A small audio embedding model, trained from scratch: 2.85M parameters, held-out accuracy 65%.
Rows from block 5, named by matrix and row number. Rows with one number belong to one channel. Each number is 500 + 50 x the weight over its row's rms, rounded and kept within 0 to 999. All counts start at 0. Numbers have three digits each. After the name is the row's rms in percent of the matrix's.
# filt: filter width-5 conv (model.blocks.5.filt.weight, 128x128x5), inputs 112-127, a 5 kernel for each
# gate: gate width-5 conv (model.blocks.5.gate.weight, 128x128x5), inputs 112-127, a 5 kernel for each
filt.31 101:472488476507470476529505413542405569535433460595466452451426412519521410460555548527401568481519538504569575490485533538490556483445475498507495373551578484389480431430514475395466378509469516491474518502573503468440498513510463454485576523
gate.31 098:441456482490493548437530558524586454586496566515515525463535492505459516544423487456517607553512528530467501449501536465522442608482573553485458498556548529582527359533536524550470561443532525517522549482440514508510465455462493446533459562
filt.32 099:489501535414523527523483528456477568489456514463540459523470497564481482527569495473544492491502503471406536551416421533492476467472531569649532606537575490476548480365523532527476470446536397470487540473481515548515448508457491533543497515
gate.32 099:485474466504534592530480556499547500526537481519505485454553485516467460460548456493554442509459456533532528447518447443466510531500457507579526501587497411482441506480456486562546569544438558551524471438515529490484456551554476498524340473
filt.33 100:483507513461540477495506452510535480491422487418535413524512503491381431495408496528613474585568571481518484598520492573388452481502519471415501506506541512467513549564565505416559493566504482488406545503487529468496476532421478544523566492
gate.33 102:503493469515498533406546492518523478526463480513474454484512580475450492508500560516452576518496504436513485523479547542555481564530538506490470547573403361414431476495558509516429526575501436579521544539486499479506545523527502545494502505
filt.34 101:504508511505436530449403445497518546487452536482517417446519547473523523498520508520467522388484507621637562455518439572585545485483440472519561504532498493497468653498507555558539548472478546535507479553493448538511561472497457523489532549
gate.34 096:435501521480477548419497539507450446503472536534475515480535491478518483494534580531536521503490556521417503494584545507458506561395435536531508444417525463435499533502546428598519563558534426498447477496469450535467463491530507471454533458
filt.35 100:555420453505506553433385487521497490543415579454509555535498494500432453435511493465389564496475471459479498555674490469594595648546519541437526433470502494518554568379525457536495579519378493523545464523555491435531553510466629507585552508
gate.35 099:480554436491544434493430556624494469547519474491501483538612360430415507453476508454463407480579567408469487532421477573456517447478547403439519415414424590520602457478459490512623520538536480493540535492467453420462490503450488491502446427
filt.36 099:526473535542556564383513468498477490491468407474488487604484603563465403512548476395541546505552457507603583517436440397541475496494460504521530456422467484531435592524521439508556512527526494456448506475517461531400410551552448489584506458
gate.36 104:462461442457547583483441410439480453442497467454590607527510552431562562497435512470565499520555530424443564508443505535583515505565535556540564585507518556596479396499479485476487523499497423369511511525455442521476499444545618485561397478
filt.37 105:515505582445435509453474575475438563503484484493503483510460524500467463438566505519460542560513520477528541473514514566587459473594466487569488460436533488382459446370534524588501586649537580396413473491515480477474483485550522559435559520
gate.37 103:529477505501508584498534484525473488524434515426595559468486526498497466473468477495463463489555559511570528506509559490429528543478492475472494544526506558486465516492499450490515519565481445449506498431550490465448476500448464519428455529
filt.38 099:406475513530519509533454560536496485473512503509433508468579534565441524515457531526428411502534418503607488485469486485565545467466480509552526477402509575500460450477507487504501561488389484488486515531456524571515547508444587414444449563
gate.38 097:538496514404537497576456478459573449558579523464532454493507403508437585479620399523482483553506495425449395428438555474478387524480506569545462507455533452494412482535475508442469507531479596530504503573545591476513491537504427429542440483
filt.39 099:450479428555451419558549515531466473518510503554522489476459505477436444535490524507496485517503574456512523462516429442552580486539424374541421555637543609552506504610668533492527516542432432520417401499504511525536520500427443503504371420
gate.39 102:510546453460497579554466620573487537449447488566474517473576492487493548505510455427570614498517613608585526588552539566502522498504523533434601560487442433520479423505512448443491610554518539578505539443426443483485433488438372523583452548
filt.40 105:498490500482459482558582556347526564566583476466561564547552436501478529506499565541517509509517538448624516524420497485501450417596525446507507447519570611464412495607504578547649515410534518518553481565508588526495481495583515433513515562
gate.40 101:546517562556546509582578522480521547470494537462589472458572462558425451511400552515583577562484435518548479469526573488514484514410526569494523585513427498474536576537554594527468493499545408390547591563509493505439527430508486463440441481
filt.41 099:502477459499461497531484568567490516467537399496472477514533542566528421504510487478548554428543488491455497574515493556463526462483511557541490453392550542507455442478456533507448458554620547440557494476580487557589537465505509469511433484
gate.41 097:483512393460436509521480536519391568588486462443475490492508477579510480445466469423572507462543573541482544478470365411532502491409462497525453539520506475444553525487563544504549492494524552487398535521532490485455414474444389485542458511
filt.42 101:411502409488520470483495526503560499503551511538464578508520466526520503522450477467477537533457591482458485618471551577423469488527458547542434533559530502521553488488453468567498562439479496539560517491512473520506533522464518517447394511
gate.42 099:483580489457486515470502421524570453530498534503455515486510547469487476447448455447431464555523525435492467542509617512471446439464484505432434526448499457505480480467483554457484576541548526515503499404484540478458532496459475599464460453
filt.43 100:470576455452505587514558470443430470462480452534453574529449436530509554482509519448489558406524466472463470476549479450480503499514505487520454415578527436568575509493540567411447508455416493519447434461545505416455532451544437518544514426
gate.43 099:514486491492519471436476380507566450447510480424481377542523523531427472446464549421493468475553535496460497594493556536556606585444449479505561518490493464518494500427470575592503584544523498520548447424507447447415483451517571570508516479
filt.44 097:468437508460494496569563511458430581531558513510372476607486434453473456461519454475458543523521514524539541491508515573430461464454464486441513469537533542590519577523505513488530588454481390502512464447536494528515492507469472383427419527
gate.44 103:475474399453472448468554500461541553536524584501515439509523468473506505597415473562501459542575557458520437575534459475562494460524492501416396582596520555573540508515497461499454538542594446444454442456466501446406421460481561552578510491
filt.45 102:522498572561525522631456461548501433493503458481489408486408435574502483512546582565510598461499400521545421397407445441462502482476384530530515562470409508460407510527439506502552550479556539535575490476547476548602461455501513432422530492
gate.45 105:420349509562387529534566460525463464540569501518572502465531566470508469410533562594496467569546489546606554590525506550509563538487472431472574500455607665555548514527467446513452563509581548528453495489537375481447512476541604566467490533
filt.46 103:515491496515530498451499432541466539522534490455546545493440520558460511528526577461461456486525510480541413586477521435544536427468476462445507545588523481463513498428482466419445439598558462478536483449590507452490477534495561554504417492
gate.46 102:447525463491495509487565512534438418465433451482513414582510531519441462454504537480520483449492547489511485549473467446497538376527472443520545485561450511498443523529450526470633481508506537494507529495508468476510498548445542526593480388
filt.47 099:415501583568483489562505500428486521551446528357559541471454472421435578450489507499515453545536507466435516548461515551470514510525483543466515590445575457457479520536487492507539513581546539470489465469459518534464535562443512388511596486
gate.47 096:486562553478549526437492577565500518473549449571529594514505470455579437468487458459457439520474496494498516538444478430445446510393416543470543510549476455454615612561482463470423433448446336535517481478520494491566475478530506501493501550
filt.48 097:493507505508468538498540528502528533555555433474502498462451428532495471572475508501470428454475532447486425556461471418509472457499486518442611480492556483516569443513545433563524528454492583526467525479458463565540512565532529520495530470
gate.48 100:495495513402587525463476570593448520480516525556529534415503451513506459434396505572459451474475535492478530547562493460509450526554528531488529575424572487466555397492495485436558454535468545517433428482478503454547549509437535457509464532
filt.49 098:502439449475475455545436538523515503515517502528545458413544523522575541526581574546516475451579484425511549486583517516415572490446445516516537512495590520538482595426449392418530444553504503501496396459465460594557512591483403601518459527
gate.49 098:400455493442451508488499476574465433474462458546545488458414482438498489503482517480496439487461538417429535518463462631506495486471423495518608584544497595487560537478493445540556532587530559451574475417455490439420465535484550393407535469
filt.50 102:554497574460542525505545490480477432530496484452458476466498571620480482535535489486555485519460528489504526449514481563513426542474400472424466487570460503567522538477425508472570531527597529520442446530468489464576523557513449440529461453
gate.50 100:395462511418617507530469579537559475485539567498538554506524437537506504514492494456479523518419503478470438379438427518491468549486486427460614467485560527418498517584567569489539510471454467474593580527554533554537507548465404447544443503
filt.51 099:503563553420514482480451520485491469523424475469512524557519412464483473469366486436487424528429491455583501526424427458577552472539455488530429431590445509542373526486448617513523572570410478567522451485447470454495575513548587452485475454
gate.51 101:519482500485474464461438457444448517421522575545580573528525463599561378438542573517557573508530534498594530393415415523461492572483393406458532513525587483508465419543460531509516497579551587491506495534503528441433523578455413502579513466
filt.52 099:589437493418512485478423476536478480462560494429474490478497499488462471595487464483479608429446439503439503541450464454464580483459477497475421447479486541461505537476504510485420440444578509506432432440526485483474493533434465465495409546
gate.52 102:455514503555539672573499545519534578580563543544533564570518532559603478492502511509510500555530526520445585466429495438530536491492537529563561561523484472431448476485417479396553535508526506565488494477503531517472550425428389399546500501
filt.53 101:487568580550508519430514485419425428478520486481582537507464531518475489447474479553514497529532453524423483494526465419503584518469494510464511570513403521534495524504403485550427570503518481485547574485492523490451475476524516551498577393
gate.53 100:529459526490520510539581562538562543576529449510587550553527472436493462521468505510491528454473440581485448541434535412438566470471431422424448414465506498483478512477458539529586479432544544463543478462473449533524465469542475535455536515
filt.54 098:518426460512526482542577489556546479474488500501547551548560572466381452470501478440535439517478492541523453532487605494465505511505535548538543451511470417528510515501551519513440618491540470439491530547455447552525531485510562503456546533
gate.54 101:500522540530555527500483478538574586480506525483388430531552511451504532342543477466495483542455488492516515442400506435415572486453603634547591439588511542458529413499480468482516609495484514469500403509463439495513538523451530394517553490
filt.55 095:472514579505501517446457430422496536419584495526653598450554486523502457526477408475404524509553500506571574601481497577542549514561565530544541551545549379528456420512450540463468540448447442491547561487543438511518503494489521557542479466
gate.55 097:466544535454445448591544594527533547540493451521518466521476467493418417439414477483474494521508447494498553472436466489439485449485398490512540558522575444429404513572455564519579495513505551425522531557547381461582573525472439485473624577
filt.56 100:484528536446409452533455456487392455462450516499531443510534383438457498532425449494524566524625551579527450497529585603566479500532483453473474420392523505503483550524515582506461453563526501490580556473481490452507470475407477560464577539
gate.56 097:509445556501494529411525432569419527463495523422439502608541445478549447476477453412516565519485533431453506539517553416525496499510509533491661396536544475553533587496475495447533546542528478495405519506456551533452570574549483537554481465
filt.57 098:480569424518560524401501460580418494536514410581507464532488438523537434455584556489537492470439536518531518492518516511591494657521524498443525471516520521497500525507526498482581461530449556520578490487607463456460525555519519569516492496
gate.57 102:491550543518503516527501462641486480581530534547476506586467448547491588520467452486446474462515483486502575478465487447482431499483431486519579519577529567453563505496478485525420484510486474512469452444591575412484467495515563502459529495
filt.58 100:466440452477548505541459487467483557497436536498511526558558511524480476469471516591428538492596481449541504450554571500506503533410437421504511495444483508501546633555528347612495463478494552462513551558459515452489533540478610444549491471
gate.58 100:449507441503315540522508512549531473494542443477616539456497549539426462444557508502426500533476476525551486545488445431565408448572471455571464523555432532560535571536474608549507586473571438521510465443534504456492539451495514506473505455
filt.59 103:476530524496501469505425485441562433545478513586531454372510561518486517452508490521421493453575425444478468521434475507486472495454500418423484582499468535512513570494465538506576396468544492471552449480530559530457463465438549576470594491
gate.59 103:465513517459546403539604520517512505582459519529484531502448527487381525482636466581382455563507477550460603617478529478531479551510516442467504496493463507402492443445512511572542542493563575534446428507448523480455536493498495501533470412
filt.60 101:517456482463504469520544512388496499531495625427453441528453545539486509522531500536414643452510506451484562532478498482546447618489504491548508522501593540466412479508396547518455443539465466463524475450569474514543511492470464591513546476
gate.60 097:495548485500502509567534496592464448479437557535498496576485414524536552517561416485438512496404502591558539533476508641546515422533522427569507454365396449414491485554440519517494553551422522601516557461467485444523491476505568460389535480
filt.61 100:582544457510477473540538417502508497448445499541489499445598518508540494472513452524649527608437502492461482504422557461547550541597446498484442490506498516516481566504579487502508542476619507465492473470531529442511416518560467544543521560
gate.61 098:498452505489509623516492474437577505524607437580516483341450501523411442493573455526482457499537483493469572534473482381502612543534506479526478511526625527437472514494528487542486481491479508471389461422441424416450535450407525504530474543
filt.62 099:576567476500494517534513532521381503490483510499460490354528472555596506448591447437517468547529514583568538520571534483558478484400526489519474465440463505553519575513464594534427429520534546381581534456485543490504469447447490516471475499
gate.62 095:448494556533508561491423410400464521518554476458475472454475508479423458466479498416499481387449469523472546494440478522428472502475464585487488486532518510456553569443500579392453407462552550518479500469440450414482416485433431527442501487
filt.63 101:502496456554471556485553370513512523497502526562533478478583481498546491499498496528555572508426503517469420529478549558430529522380453582506483453500443486617539453433425619567484531475433541515470476440509526503561499529588564521590499466
gate.63 100:569446551495512513466508448533450494499457445622522535402538534453433498417471482543459569596554476486456464536489452489510398468533358601441570533566591555428400474572567499496474519422512483477516522488546495471501463440529623530489502494
filt.64 097:477443552573493564531574461449484547538501458494454465462438480547553584567455510490453558437406475500525503412514449485536448441540486539591595550493487526589589569591538552566484495496449406446461415520470487541432524533535408392403454475
gate.64 101:545520541550581449463510603515462413552486523569494545576521470575483503569552566548468523568651526572515492529518489482645592606593452581523479484474392459404483441496422422477386509528418591452576478462496586432423523485564504503554526444
filt.65 100:530484505458525454527506606520488513487476474514585456458555497473502507625507449471387515545525516510450524547473430478393503464463552467430381418515535420460552517499511421557469564528566516454466545526509551463451396494466518459507393546
gate.65 099:445462547470505501601545399537497518488502449494367484491544445506488482539401495487492441516570434509519522486569492477486499429489509479546581591439435560476575578493442413599493474543550492539422631526405463505544493479557468423501522516
filt.66 099:449507485412427466565551481560488575490509527426428533486408479491416418516451490444528556438500471495486481527429341383526557520515530492396444548556476407479563521519435549600510549544451537550544484542519490481501481401514522494416499445
gate.66 099:505517467488463584513551558560516531490472534493529520412540537522519489402513500461500526420492526522475506461521509594531569501521545530465422487479455368397410414440428583525397460517440511591594501551532462523482471577476453506446525473
filt.67 101:482514441536503437487511552499551530561473577541522474487512507644587411456524578481517629422520512490490473541544505458555509509489411465450534569456564530483477486390487435488573422504536494498480486415533512481470599510408543495594561501
gate.67 101:568492460486480479534532427495502538504481490395467506535432513447448437532553504411364572490482509443431494508483547572482478518518479544532538516575510503549499590418554485380501620552472570489403480429442447525411486431465453524470518440
filt.68 099:512532419526447540456347530536607521446472511535437404495441541461501388418476511578507439524503489488477503449440386478466553452427415607557578458590551488474517546477414518569477498488476507471484459477558443466494526505420519539451402516
gate.68 097:438368445472422515539416503534443443503508505398450427532479538544523407404469495414563504381466527488538476442514538552517507502513473493468547439504483533559518625488515530541486505511507543486534529434523538582471465516559478487583554447
filt.69 101:511460476465511462479530525543580458532496499516484581588470513578502384391468505448520439548566513567574432521518540511563531548550531555478410421493456465510472482483541568592517523456492588514532453511549440484503522553509479510498449506
gate.69 101:531531456493540476528529536397413544482432502544516566565545467490511514619457520436567603437486537582576522510616486488570559550499472377521413397523496448430532524368457551471479431474531533448572460522538450491509437521465567549462406538
filt.70 099:523491428378473490485511441376488508506508518603508504513502636547500481498503567539515536490529534519556576506521508470518524478521526527521510399470629587547422529545431520571526366480524411465502431531471516444495554553502487443613434497
gate.70 101:436462495504535583563482544554429508445442575541533517447559525445415419533475525529438496549581564442604522554460560586474523458519441565481538488392465410477574590409431550584504441540611521486457500514543531523359446477400464496374482581
filt.71 103:580505459524462492492493487551427460503377570477536529477500515555517538516525515479540494470599494609543526523506516540579504524592557628500550416462441550516558435440457485557543468548424549525569485464477434545538507499535459447489581446
gate.71 096:475538542509448548520577505445458503496528537565519513507460456444476514481447550466501513571486485530586531535529500507675428396479519499539431447556462436497522539471488549468503464566517475553481470523493439553548485515517550436455486567
filt.72 100:566490470548495501488501439457521538422525451473492531381514474509550459537552525507526493405488435503518393569570451500438412508369517460460462483556569581536485485516519630538432491519443397556500450454471547492497542453478466523449525592
gate.72 100:405470487493485414458533529407482490477494485537588502479491543509547368614500523483525498511538491488570505477438345421482539464483444509498601551522527471540440499486552563487488491502523522398505496524544587526567374383402518472581542557
filt.73 100:468502486440548419555489493519520532478470555526544510543535460459480468496510471423542462495527491520459575576499388470459530520464539476442520624470461638509636490571646507450486471494573492501425567542508493479509480525506519500568406512
gate.73 099:539455422525525486603493494433560485528460520540411517461535538539544531480453479577520532490524500550462468468545465525552537510581555504523481461549468489501540537481521534553464505606495547528509519515528465531556544569591467535422442516
filt.74 100:524542435466432473517454530514586561531443542494533597434498484487478580468569462494531543484487565528502571487507450448460512475529537487541494477385603519515553459493525580420608409492513523521509476486411524476424543584533482555597493481
gate.74 099:512540512501522514578565453502547494606465464518491535479471491520472428469578510442496468434449455414488477347451443371504464504448437599531424436474564582468530533516496536506524538512459503504523507554504504561476542450569492537515508444
filt.75 101:442493489413447477484454520578512549529545556533561509374447530479463486534480482524524370548402501502510381466534446480469537520490450521562497538555562523443448543617509444532563447439539499465455490417469526549472499549516487543489454305
gate.75 098:453490602556467454468478477537404490447390533508503548442510474503465564581526492490616465463582551494567519550413522520515577559543593540548527549468479414400391511563440303450484498557488482500550503484568536572408436480461571569547476501
filt.76 100:536560488520444493558491426534493410510467483434531511514472500477543420560546423421458566508437491503406492473482527553371511516629516550442426513539447408499459531568465453490360532482421508530454518512498514534381457471512429405623463437
gate.76 101:445566461511397489546539495571529527501532579467387513520487476435492471518599522450487559471468519525423536515485493427560514432469397380562530458488488498443504426451551536547453557561478470461385553529497513438541505474497395458532533437
filt.77 103:461511521455454476568512604581485519501559551519479540569582446461447489555578493467506410504480488531367477545475470438598498502473409476502486563365504453474458557560455532509549517481437479527435446544478436391452606524564506500477477426
gate.77 101:473528439520530536425538522472467547499454582533522463484390433474504578526497442411555515475511523474479484493544510514503425552494453506549541507534509469451546464490454560436414535546518569583509522476521479524540467433521503515535660498
filt.78 102:560475453532474488577476452478457482464508526471458492565537500593562444441496523505405522531588440496475450384545512458519468479547570522515551594509542642544463488562556488451460530473421547476493484504572543502571489503399459515435559616
gate.78 102:481501519503517527537506556515448531508545620579445552626526534475426443466517429525464601556567571628561457462562566496507478460416510520539452421482489407565555514537605563496462499449470564490491517519561535471585508542584452469445474408
filt.79 100:535467474527508557514482485480465500507497514574484557601507553495473489487543499428559415419505491496549472563470544424485513535461412542504444409542482517384535557604560491417543476505563465480431469496428512519479479592600522502502527538
gate.79 099:609445529476459556422485551500467546516443431456449522566615426510554423619493490502442500515533520432466424547521443532553427529586543447532454511511477524498494513499523508506447546489509558570535499514471502459566470446526548436383439560
filt.80 101:573467497525482453520362479567500582503510523601461483561532473440524552561532419526442454478543487466389545533470474510525537486530448518486493435394449474540478518509435507575541512487609423531527508480530491455536496506422420500451499570
gate.80 100:584415461530447426444494569516477596476511471498540426469458505536538489444584548485600411475439506500541537466455475510489522500549456513474508478576522458525530563378523511453568621397448473460487495453395540429497572470488490491437537559
filt.81 101:552536466491456538529541549519536493524467446520492501516460465449566552605502616533485561454459423510452528571509534489503476483454425575425508471495523416519574588518512461436514551473535454501485453513563484594528501454507487533492533448
gate.81 100:495506428492409488572558491494504596531546565466494492459449434490499546502544484485520454329509526431504510547607522557468443468527447564499486571567523508472463501450558409515518461552560553494400556583526437600453509436393457490499519495
filt.82 098:466470509477546489486539537444486447541434521519415477556582545437552502495474507586448543471524422493447485458547450628457564498402460475392495516451519426554536548491533556578626501532548366465479424476480480497516477441513523481459567449
gate.82 103:538460501457498490463551492548551513508511549475484496500467545504530540384500440436475453543569512501502427450443473467479481407488511546496468437505532472524513438541451526546474529564511454446613594486547492487486540564503460523462522460
filt.83 098:444477477450517498493400520511468445499482507512506517545468525453560521431553547474564487515522525512498463531537390563443472460550516457491341546547474567499526460522562469548573501574455429506498552503528488519524431511495444543579532562
gate.83 101:525453500491497615570598550534491483523535547418522494561569463483451536507432502527447535487428490484549634507443479533571422525518583597495477568505427414619492522485448530512525619514427432535506530529555491495458430470503509507489406509
filt.84 099:479529529462523500501471492478488525541435444550434436489530643536497611474613567530438406494540596531389498484467474557572502555628499581461403525444587455519438464349557472450420514471574477500540502578445427436512436454450583471501512571
gate.84 098:502553485489414506537446525488496508577501472540495516393420518491460417418529602476478506467535503463497352503555438522442468581546583511450578544533509570504410477406370464465558499548452452602476431516451479513465497520508512495525470561
filt.85 098:406558411499552436555540521511500423526506480545434503569530457556550488453494534418542508422515468552565512394463560535446368547512566483452475473520478506569397482566557500475474508528432530430445501508430509509515480423436449477480479545
gate.85 100:491519508498553542487548658498494437395487519526580509557516528543542547545598471454561478575578557481510515558435415369539499544507575562473476485524561529547517509493502538487553553548517420477462472549476520534464493421414541463483391469
filt.86 099:542536502452526618448519526512541541507426461517576496394393520476597472436454497502514567589481465511584441589536441552511510479546521555491472497471484471500520433486506397523520457437503467565557518488409474550558528514465501464457548511
gate.86 103:500521455496541490433600606608496477486471504570531578455537527387482361550539589460434405528473559472553506484438449477557525517542491549469460513515509489520554502454539588502537561464409486466447491516542540506470509498426559442566475520
filt.87 102:506529486563666531534532473411404531539524537396531566448568460494579566475440514491566571483413424498484492571449557478542466552445427589467513559503505448460430588535481492527511495507530480491524499465503534512531567473535474448527462470
gate.87 101:473497562447482417531443510594579488509541489544544454532545531509501525484580547508404520511511472501559536498550601530496554490528585470506490525548548497484570593445537500563502533513538470439378504478464416486428408523521547567468509487
filt.88 103:471575514465473561472508554460492463466488486448481524516514373526559446462433505500439554475542433530474566639517493482469446429540468444501486560406491484473411524565465559511481503555441483460484453479513567525481490385537536461594584496
gate.88 099:543398448531445439552558570424510438491547460528548541545524515509445457440574458494539440440544452502545552510438470455458446438464589476534519476576441476544526521453440468499496477468501487485461489534580418496505514515562510452522569511
filt.89 100:511425442470471599553527477537579527484555508535462501504571410538591438494496470545534599533528512386616626491492480490566482552519472440436525569436560446496443388469491509473479503552481409602506545522520542484504588518529535516511384606
gate.89 099:471467471456484496470418596531414485463537564575523495525490511515404533450466581378592467460533546525484517533498470447608549538465466469551541480527459532429593478482419432533455516508503499476474482441539472529520519508566562528389389406
filt.90 100:494511485464478453443502577519536443415443405416508447528440437483490568421471491518420504555445528563494510471603494517528516477506504527502523498452465464481528548581502553462542466580494551459462462498493489493476558480468541534447595476
gate.90 102:560476546519422445490482563540481548533457462548552494451447427521531560560456594577510469412446523525488467435547436528537563598530535500509436497644478500481489444465426519574507492568573538531494476536545515515544536546490526494595525501
filt.91 098:443509488543606539540426462604482486480532547430408470564485484537489518493578519557543533540467448514424455528427570455551485445567564556568543407534440497552535448387393465457470555456406492543516492561564426532518525473539491516493586465
gate.91 094:454474518430512518481500453446505551574590531592469439405459498530514442429540532498468590494543476457536468495467375552488430492417452484492478573436539507515436452423511527512547502474567527532472521514479458517547466539512542497501490483
filt.92 098:542541487536439473476415497499471556476568439429478492524502471422461542419547465469518552523530515458412460501553499471383404513480458531473546584488552513468467538468539434445517510485552466497537582545496485585570536498576478577464536514
gate.92 100:509490503476418495507554562450521587517447482485514517618553570528529456364411474489457481436463496467525429470448450478464484494571470367498496426539510465482467519434488620484540486522466504481601561554483491439505456401442533486470516501
filt.93 100:536533425479527467446460521522484468387471564571505508632458555595476445486470547401529454470410533422519551487571409545474381491525465549568450512467420483532499535527514583503515499453402525533443481522464445420498519471497480498576471441
gate.93 100:446500443470485434476511416547510510508545445617528527610491519468473519434500512563563460591551477511510498440474522521523546498425512504489529494431558557596534418446504428475529531613535552540514489576484558491520550464472520551499487456
filt.94 101:398495529511542373499497560461439545482491497449547433456400517559470430533512463575598475433488498527564351483535533493487513447519508501551546453517464485506498438544535441479492532508491549464533513471555516449598495495509494552512485554
gate.94 099:467532514562429603476570533567514501549448513494485456519467533534504524542420546522549538511548591620514376493568595450468467439511538560513491501504490539571472392484440519470532456469493454473584443470576505467535492558497540561469426426
filt.95 103:489505513506574385442423488515450485490470498511432555543503490468465480463454521520446501497492575435446457501534497472453495555574476451494493472491536472522523479427469431484432438447475563587475455540545467439505351483607441498457554536
gate.95 103:418526491453494458621467540391541518534498462415442493523614579573582502480589554530421474450528508486425522522609494527405450517497486598543441532460599556529461518497527432428407476519505481576432473435430419522490548482441470529483509517
filt.96 102:533472457503457470516478520458534527570556600543436620546523473481593499513485471526437520559473495572467612499543521553417461494443569530481501439492487462508549535484476455468406542540436436508463547486450464478528561444463483511438448506
gate.96 106:442482532452404439467453453492469563584541499490542630524495485518571446515493473516538453428511526433489469552508449562607428381485490511406488445513421536460500625422552480519479497424463553459499458560518514526422504458479526521467429567
filt.97 101:435473490556544632521514527513493484529430496530402548564521429481518494522451420526561443530456490446478526448491496438532504664524524568566486566491552523395477412546567537487472439476490508506495461544449518575543459444461412458453470580
gate.97 097:489548539557477556495481415579459545521447419496445585474600511437505502505522473554473485540507600526455468508562488350546501486472493555592459581524523405370479437539550389527542515516554527440446489475502429482418525460500494523472491442
filt.98 102:491531428445494484468452404478458542479434523524650550561484474465488496502472504454540504569499519485504473543539469517466509532636600576481426489463487495496452539520457479453484586365559525464506517482495536392441535501542483437496434472
gate.98 101:444530453390510485521492524519502537522538533573456485457541441508495486479528517491437472605522553459432466519575426452493500544510478507421436457552502448547541488485516450563439594526552413463501450496474516503531474395514486486536500391
filt.99 102:528580454435532495444520515556511474516506557492472446413429412516493492517512494457461528428337477431505563497514458438477520443459461424478461529482480522515599512406481522500487480585557587441446488498512437522438511436515444499547523452
gate.99 100:529481511490480433604463551474438575545490459529477482495459494473422437394448531534528419512484485479434513516451539466452606468482504440514494508528555451496580526444480470434468445531593583511471487428459589496478514457421562445512494487
filt.100 100:521504485550500532469481516570441517510475518538492438485481510476468487479430498481574467485504505511536523440581575457557433478501515546517593443496524440456518570428492473533510548517487566479551450446534505522486495413531449512424461513
gate.100 100:462464442424497481567489528494509471445483480546452516489443528458516532548497421413492501530556483592508489500534530439440446465478433486399479461461533531481542463484583458434424476547446570504448496438443490515527487455438563571537642511
filt.101 100:499493514547568445512510527452534498486520501461500487480424606593376517400465471431400447536468414475468501594504459473473544489501438386440530566513497561491465570518491523557590575507492531498505512518461579530527432496477470447612415459
gate.101 100:559505490451547507412551572484540483563571528612479439418421513451527586550443438497535429553542515432488607493540410530495548427436465516486512452520507452522516482427505478476438504603563523496519506423456458518511485484470399513476525490
filt.102 101:528425488490438453468487567558528469440475465559467479504685593552425524531508536461445432534565453480581520470377536496542486497456506496491547472450441447526436454452404509540485561512529482538477483496545497463538498375459547513431495530
gate.102 103:555513551527494448534551621452544599519537451580453469450550510540499494485441518574488420458542378531520541419403515478523502520537535524544472544487414599525576593459541424525434473453536565445556521490443500452569414541448430517512565545
filt.103 100:527464478458513452446532661599529443605550530594498483422443421439581510533531548506547507440441509472504494556458567438477426506595567528469455474468497478512526465426403491476622453459464531564528476497452540484539520540535517478482448440
gate.103 096:584475446493492503555574615671437474498457453600532467372466417523564486391499511448495569505513571521499499451441435521507413491428489430526466434501459439440511415431539479448429511610496441535570557504517477543484471451519463433450570486
filt.104 097:530547445492489426443510523472436586473563524502419560544547527541486566513532554530407445549557577463508475577531467493582521441428463487460436489468469482546474482436462481584598516555478505497483479490541460561496576506571455512583460574
gate.104 097:470476532467538412453526488424461437466461556584429574503490544531481498514508507487522442503542479564463515437521523516511569598517508448444601530525508550526598455520492439585467531478498504552529498480499479538595479534512525478476526532
filt.105 101:464534532509486513475436545386561563490501498502471445541536435523531518477606548466519706458527509543561448451524452540493497539527511519521528483458540460489536543504539610414512501506511440458515487452532491465460430495526543522485510439
gate.105 100:510448487517527576542528442537488541471570507475450520515550539490493533545519456533605480481397499579368551571483511439481541402485486418469547562521433442457525421503461494466515534521487490467416522547447506520511474504551518489569585439
filt.106 103:474497565556455568441465525533492520570547497540543472439503515570587540499480531521549462483454443478583481445523514531506487445468437534483490584628571667573526524484508497469449571532464507454459520566478529521553449434464524495480512520
gate.106 100:456450548378449584457478564530472523476527483480531471465543527498540461497450474491551507571557538554439418572579554459545490532570448486603529417548557438491548538461487495569506509508486429370422444441488481499461412553522527521508446451
filt.107 102:473555557533501483520401513496509651561535541506537443547506513549446521578497602449453481572526450507454500430499505538545475453610518493483458521570469502500524397551562572579373522526408535610536586526550457558444556506526421504516530622
gate.107 101:450440458450463488488542486569448533593535520567479601446555550522622486589523527490490492529448536536409418464505503541560503520599548607434523411568501371421402483451499470501554594487468538503528512544502506421508495502547607438426555509
filt.108 096:545482457479532511600557472531545484537479501475521539528576509570502511518547391479559560527476530463471529537469514571512532471445526414571610579552531622582610501564522487556497525439513605459453429440482490534549406535558537473520517429
gate.108 097:465454514430490559494559534557571500526541511558638506565533549526556559512450487566552473558610473565495570551629612496512472494574572519542529593537459462479530480486431453399462460496519495535455414465381522537551512488487480477460534523
filt.109 100:480480475507539459496409471589504425484469484505560485468462578514442487461446502464462534489502481480536525468547536523442522532562520551549548528467512486444463572395487546492543519475453561572538568522359572581507544516496518508606572426
gate.109 102:585477509512547573486629585510549444479542580467558506429498412447520428521491484498522512460460553547486520457479476451467454403558545616421537528568587564562466435574531503487504486493540455454514387451509579595502529537527490488519482412
filt.110 102:452467531482465458458434461509507523462498393494407468599469495518514629449399528468572439566507461561474555459496550563494510475476527412511573505588551541481490408388469492453570547477512457575549451444536433522549475415454571450460612503
gate.110 100:469443523492580438415511578463574494523560474493439540508477509537476448476537501451497461491504474543525503578538516526534499563459454527540507517487513487533541522454491550464465501479562562511511518420481471456438476506465479519534573557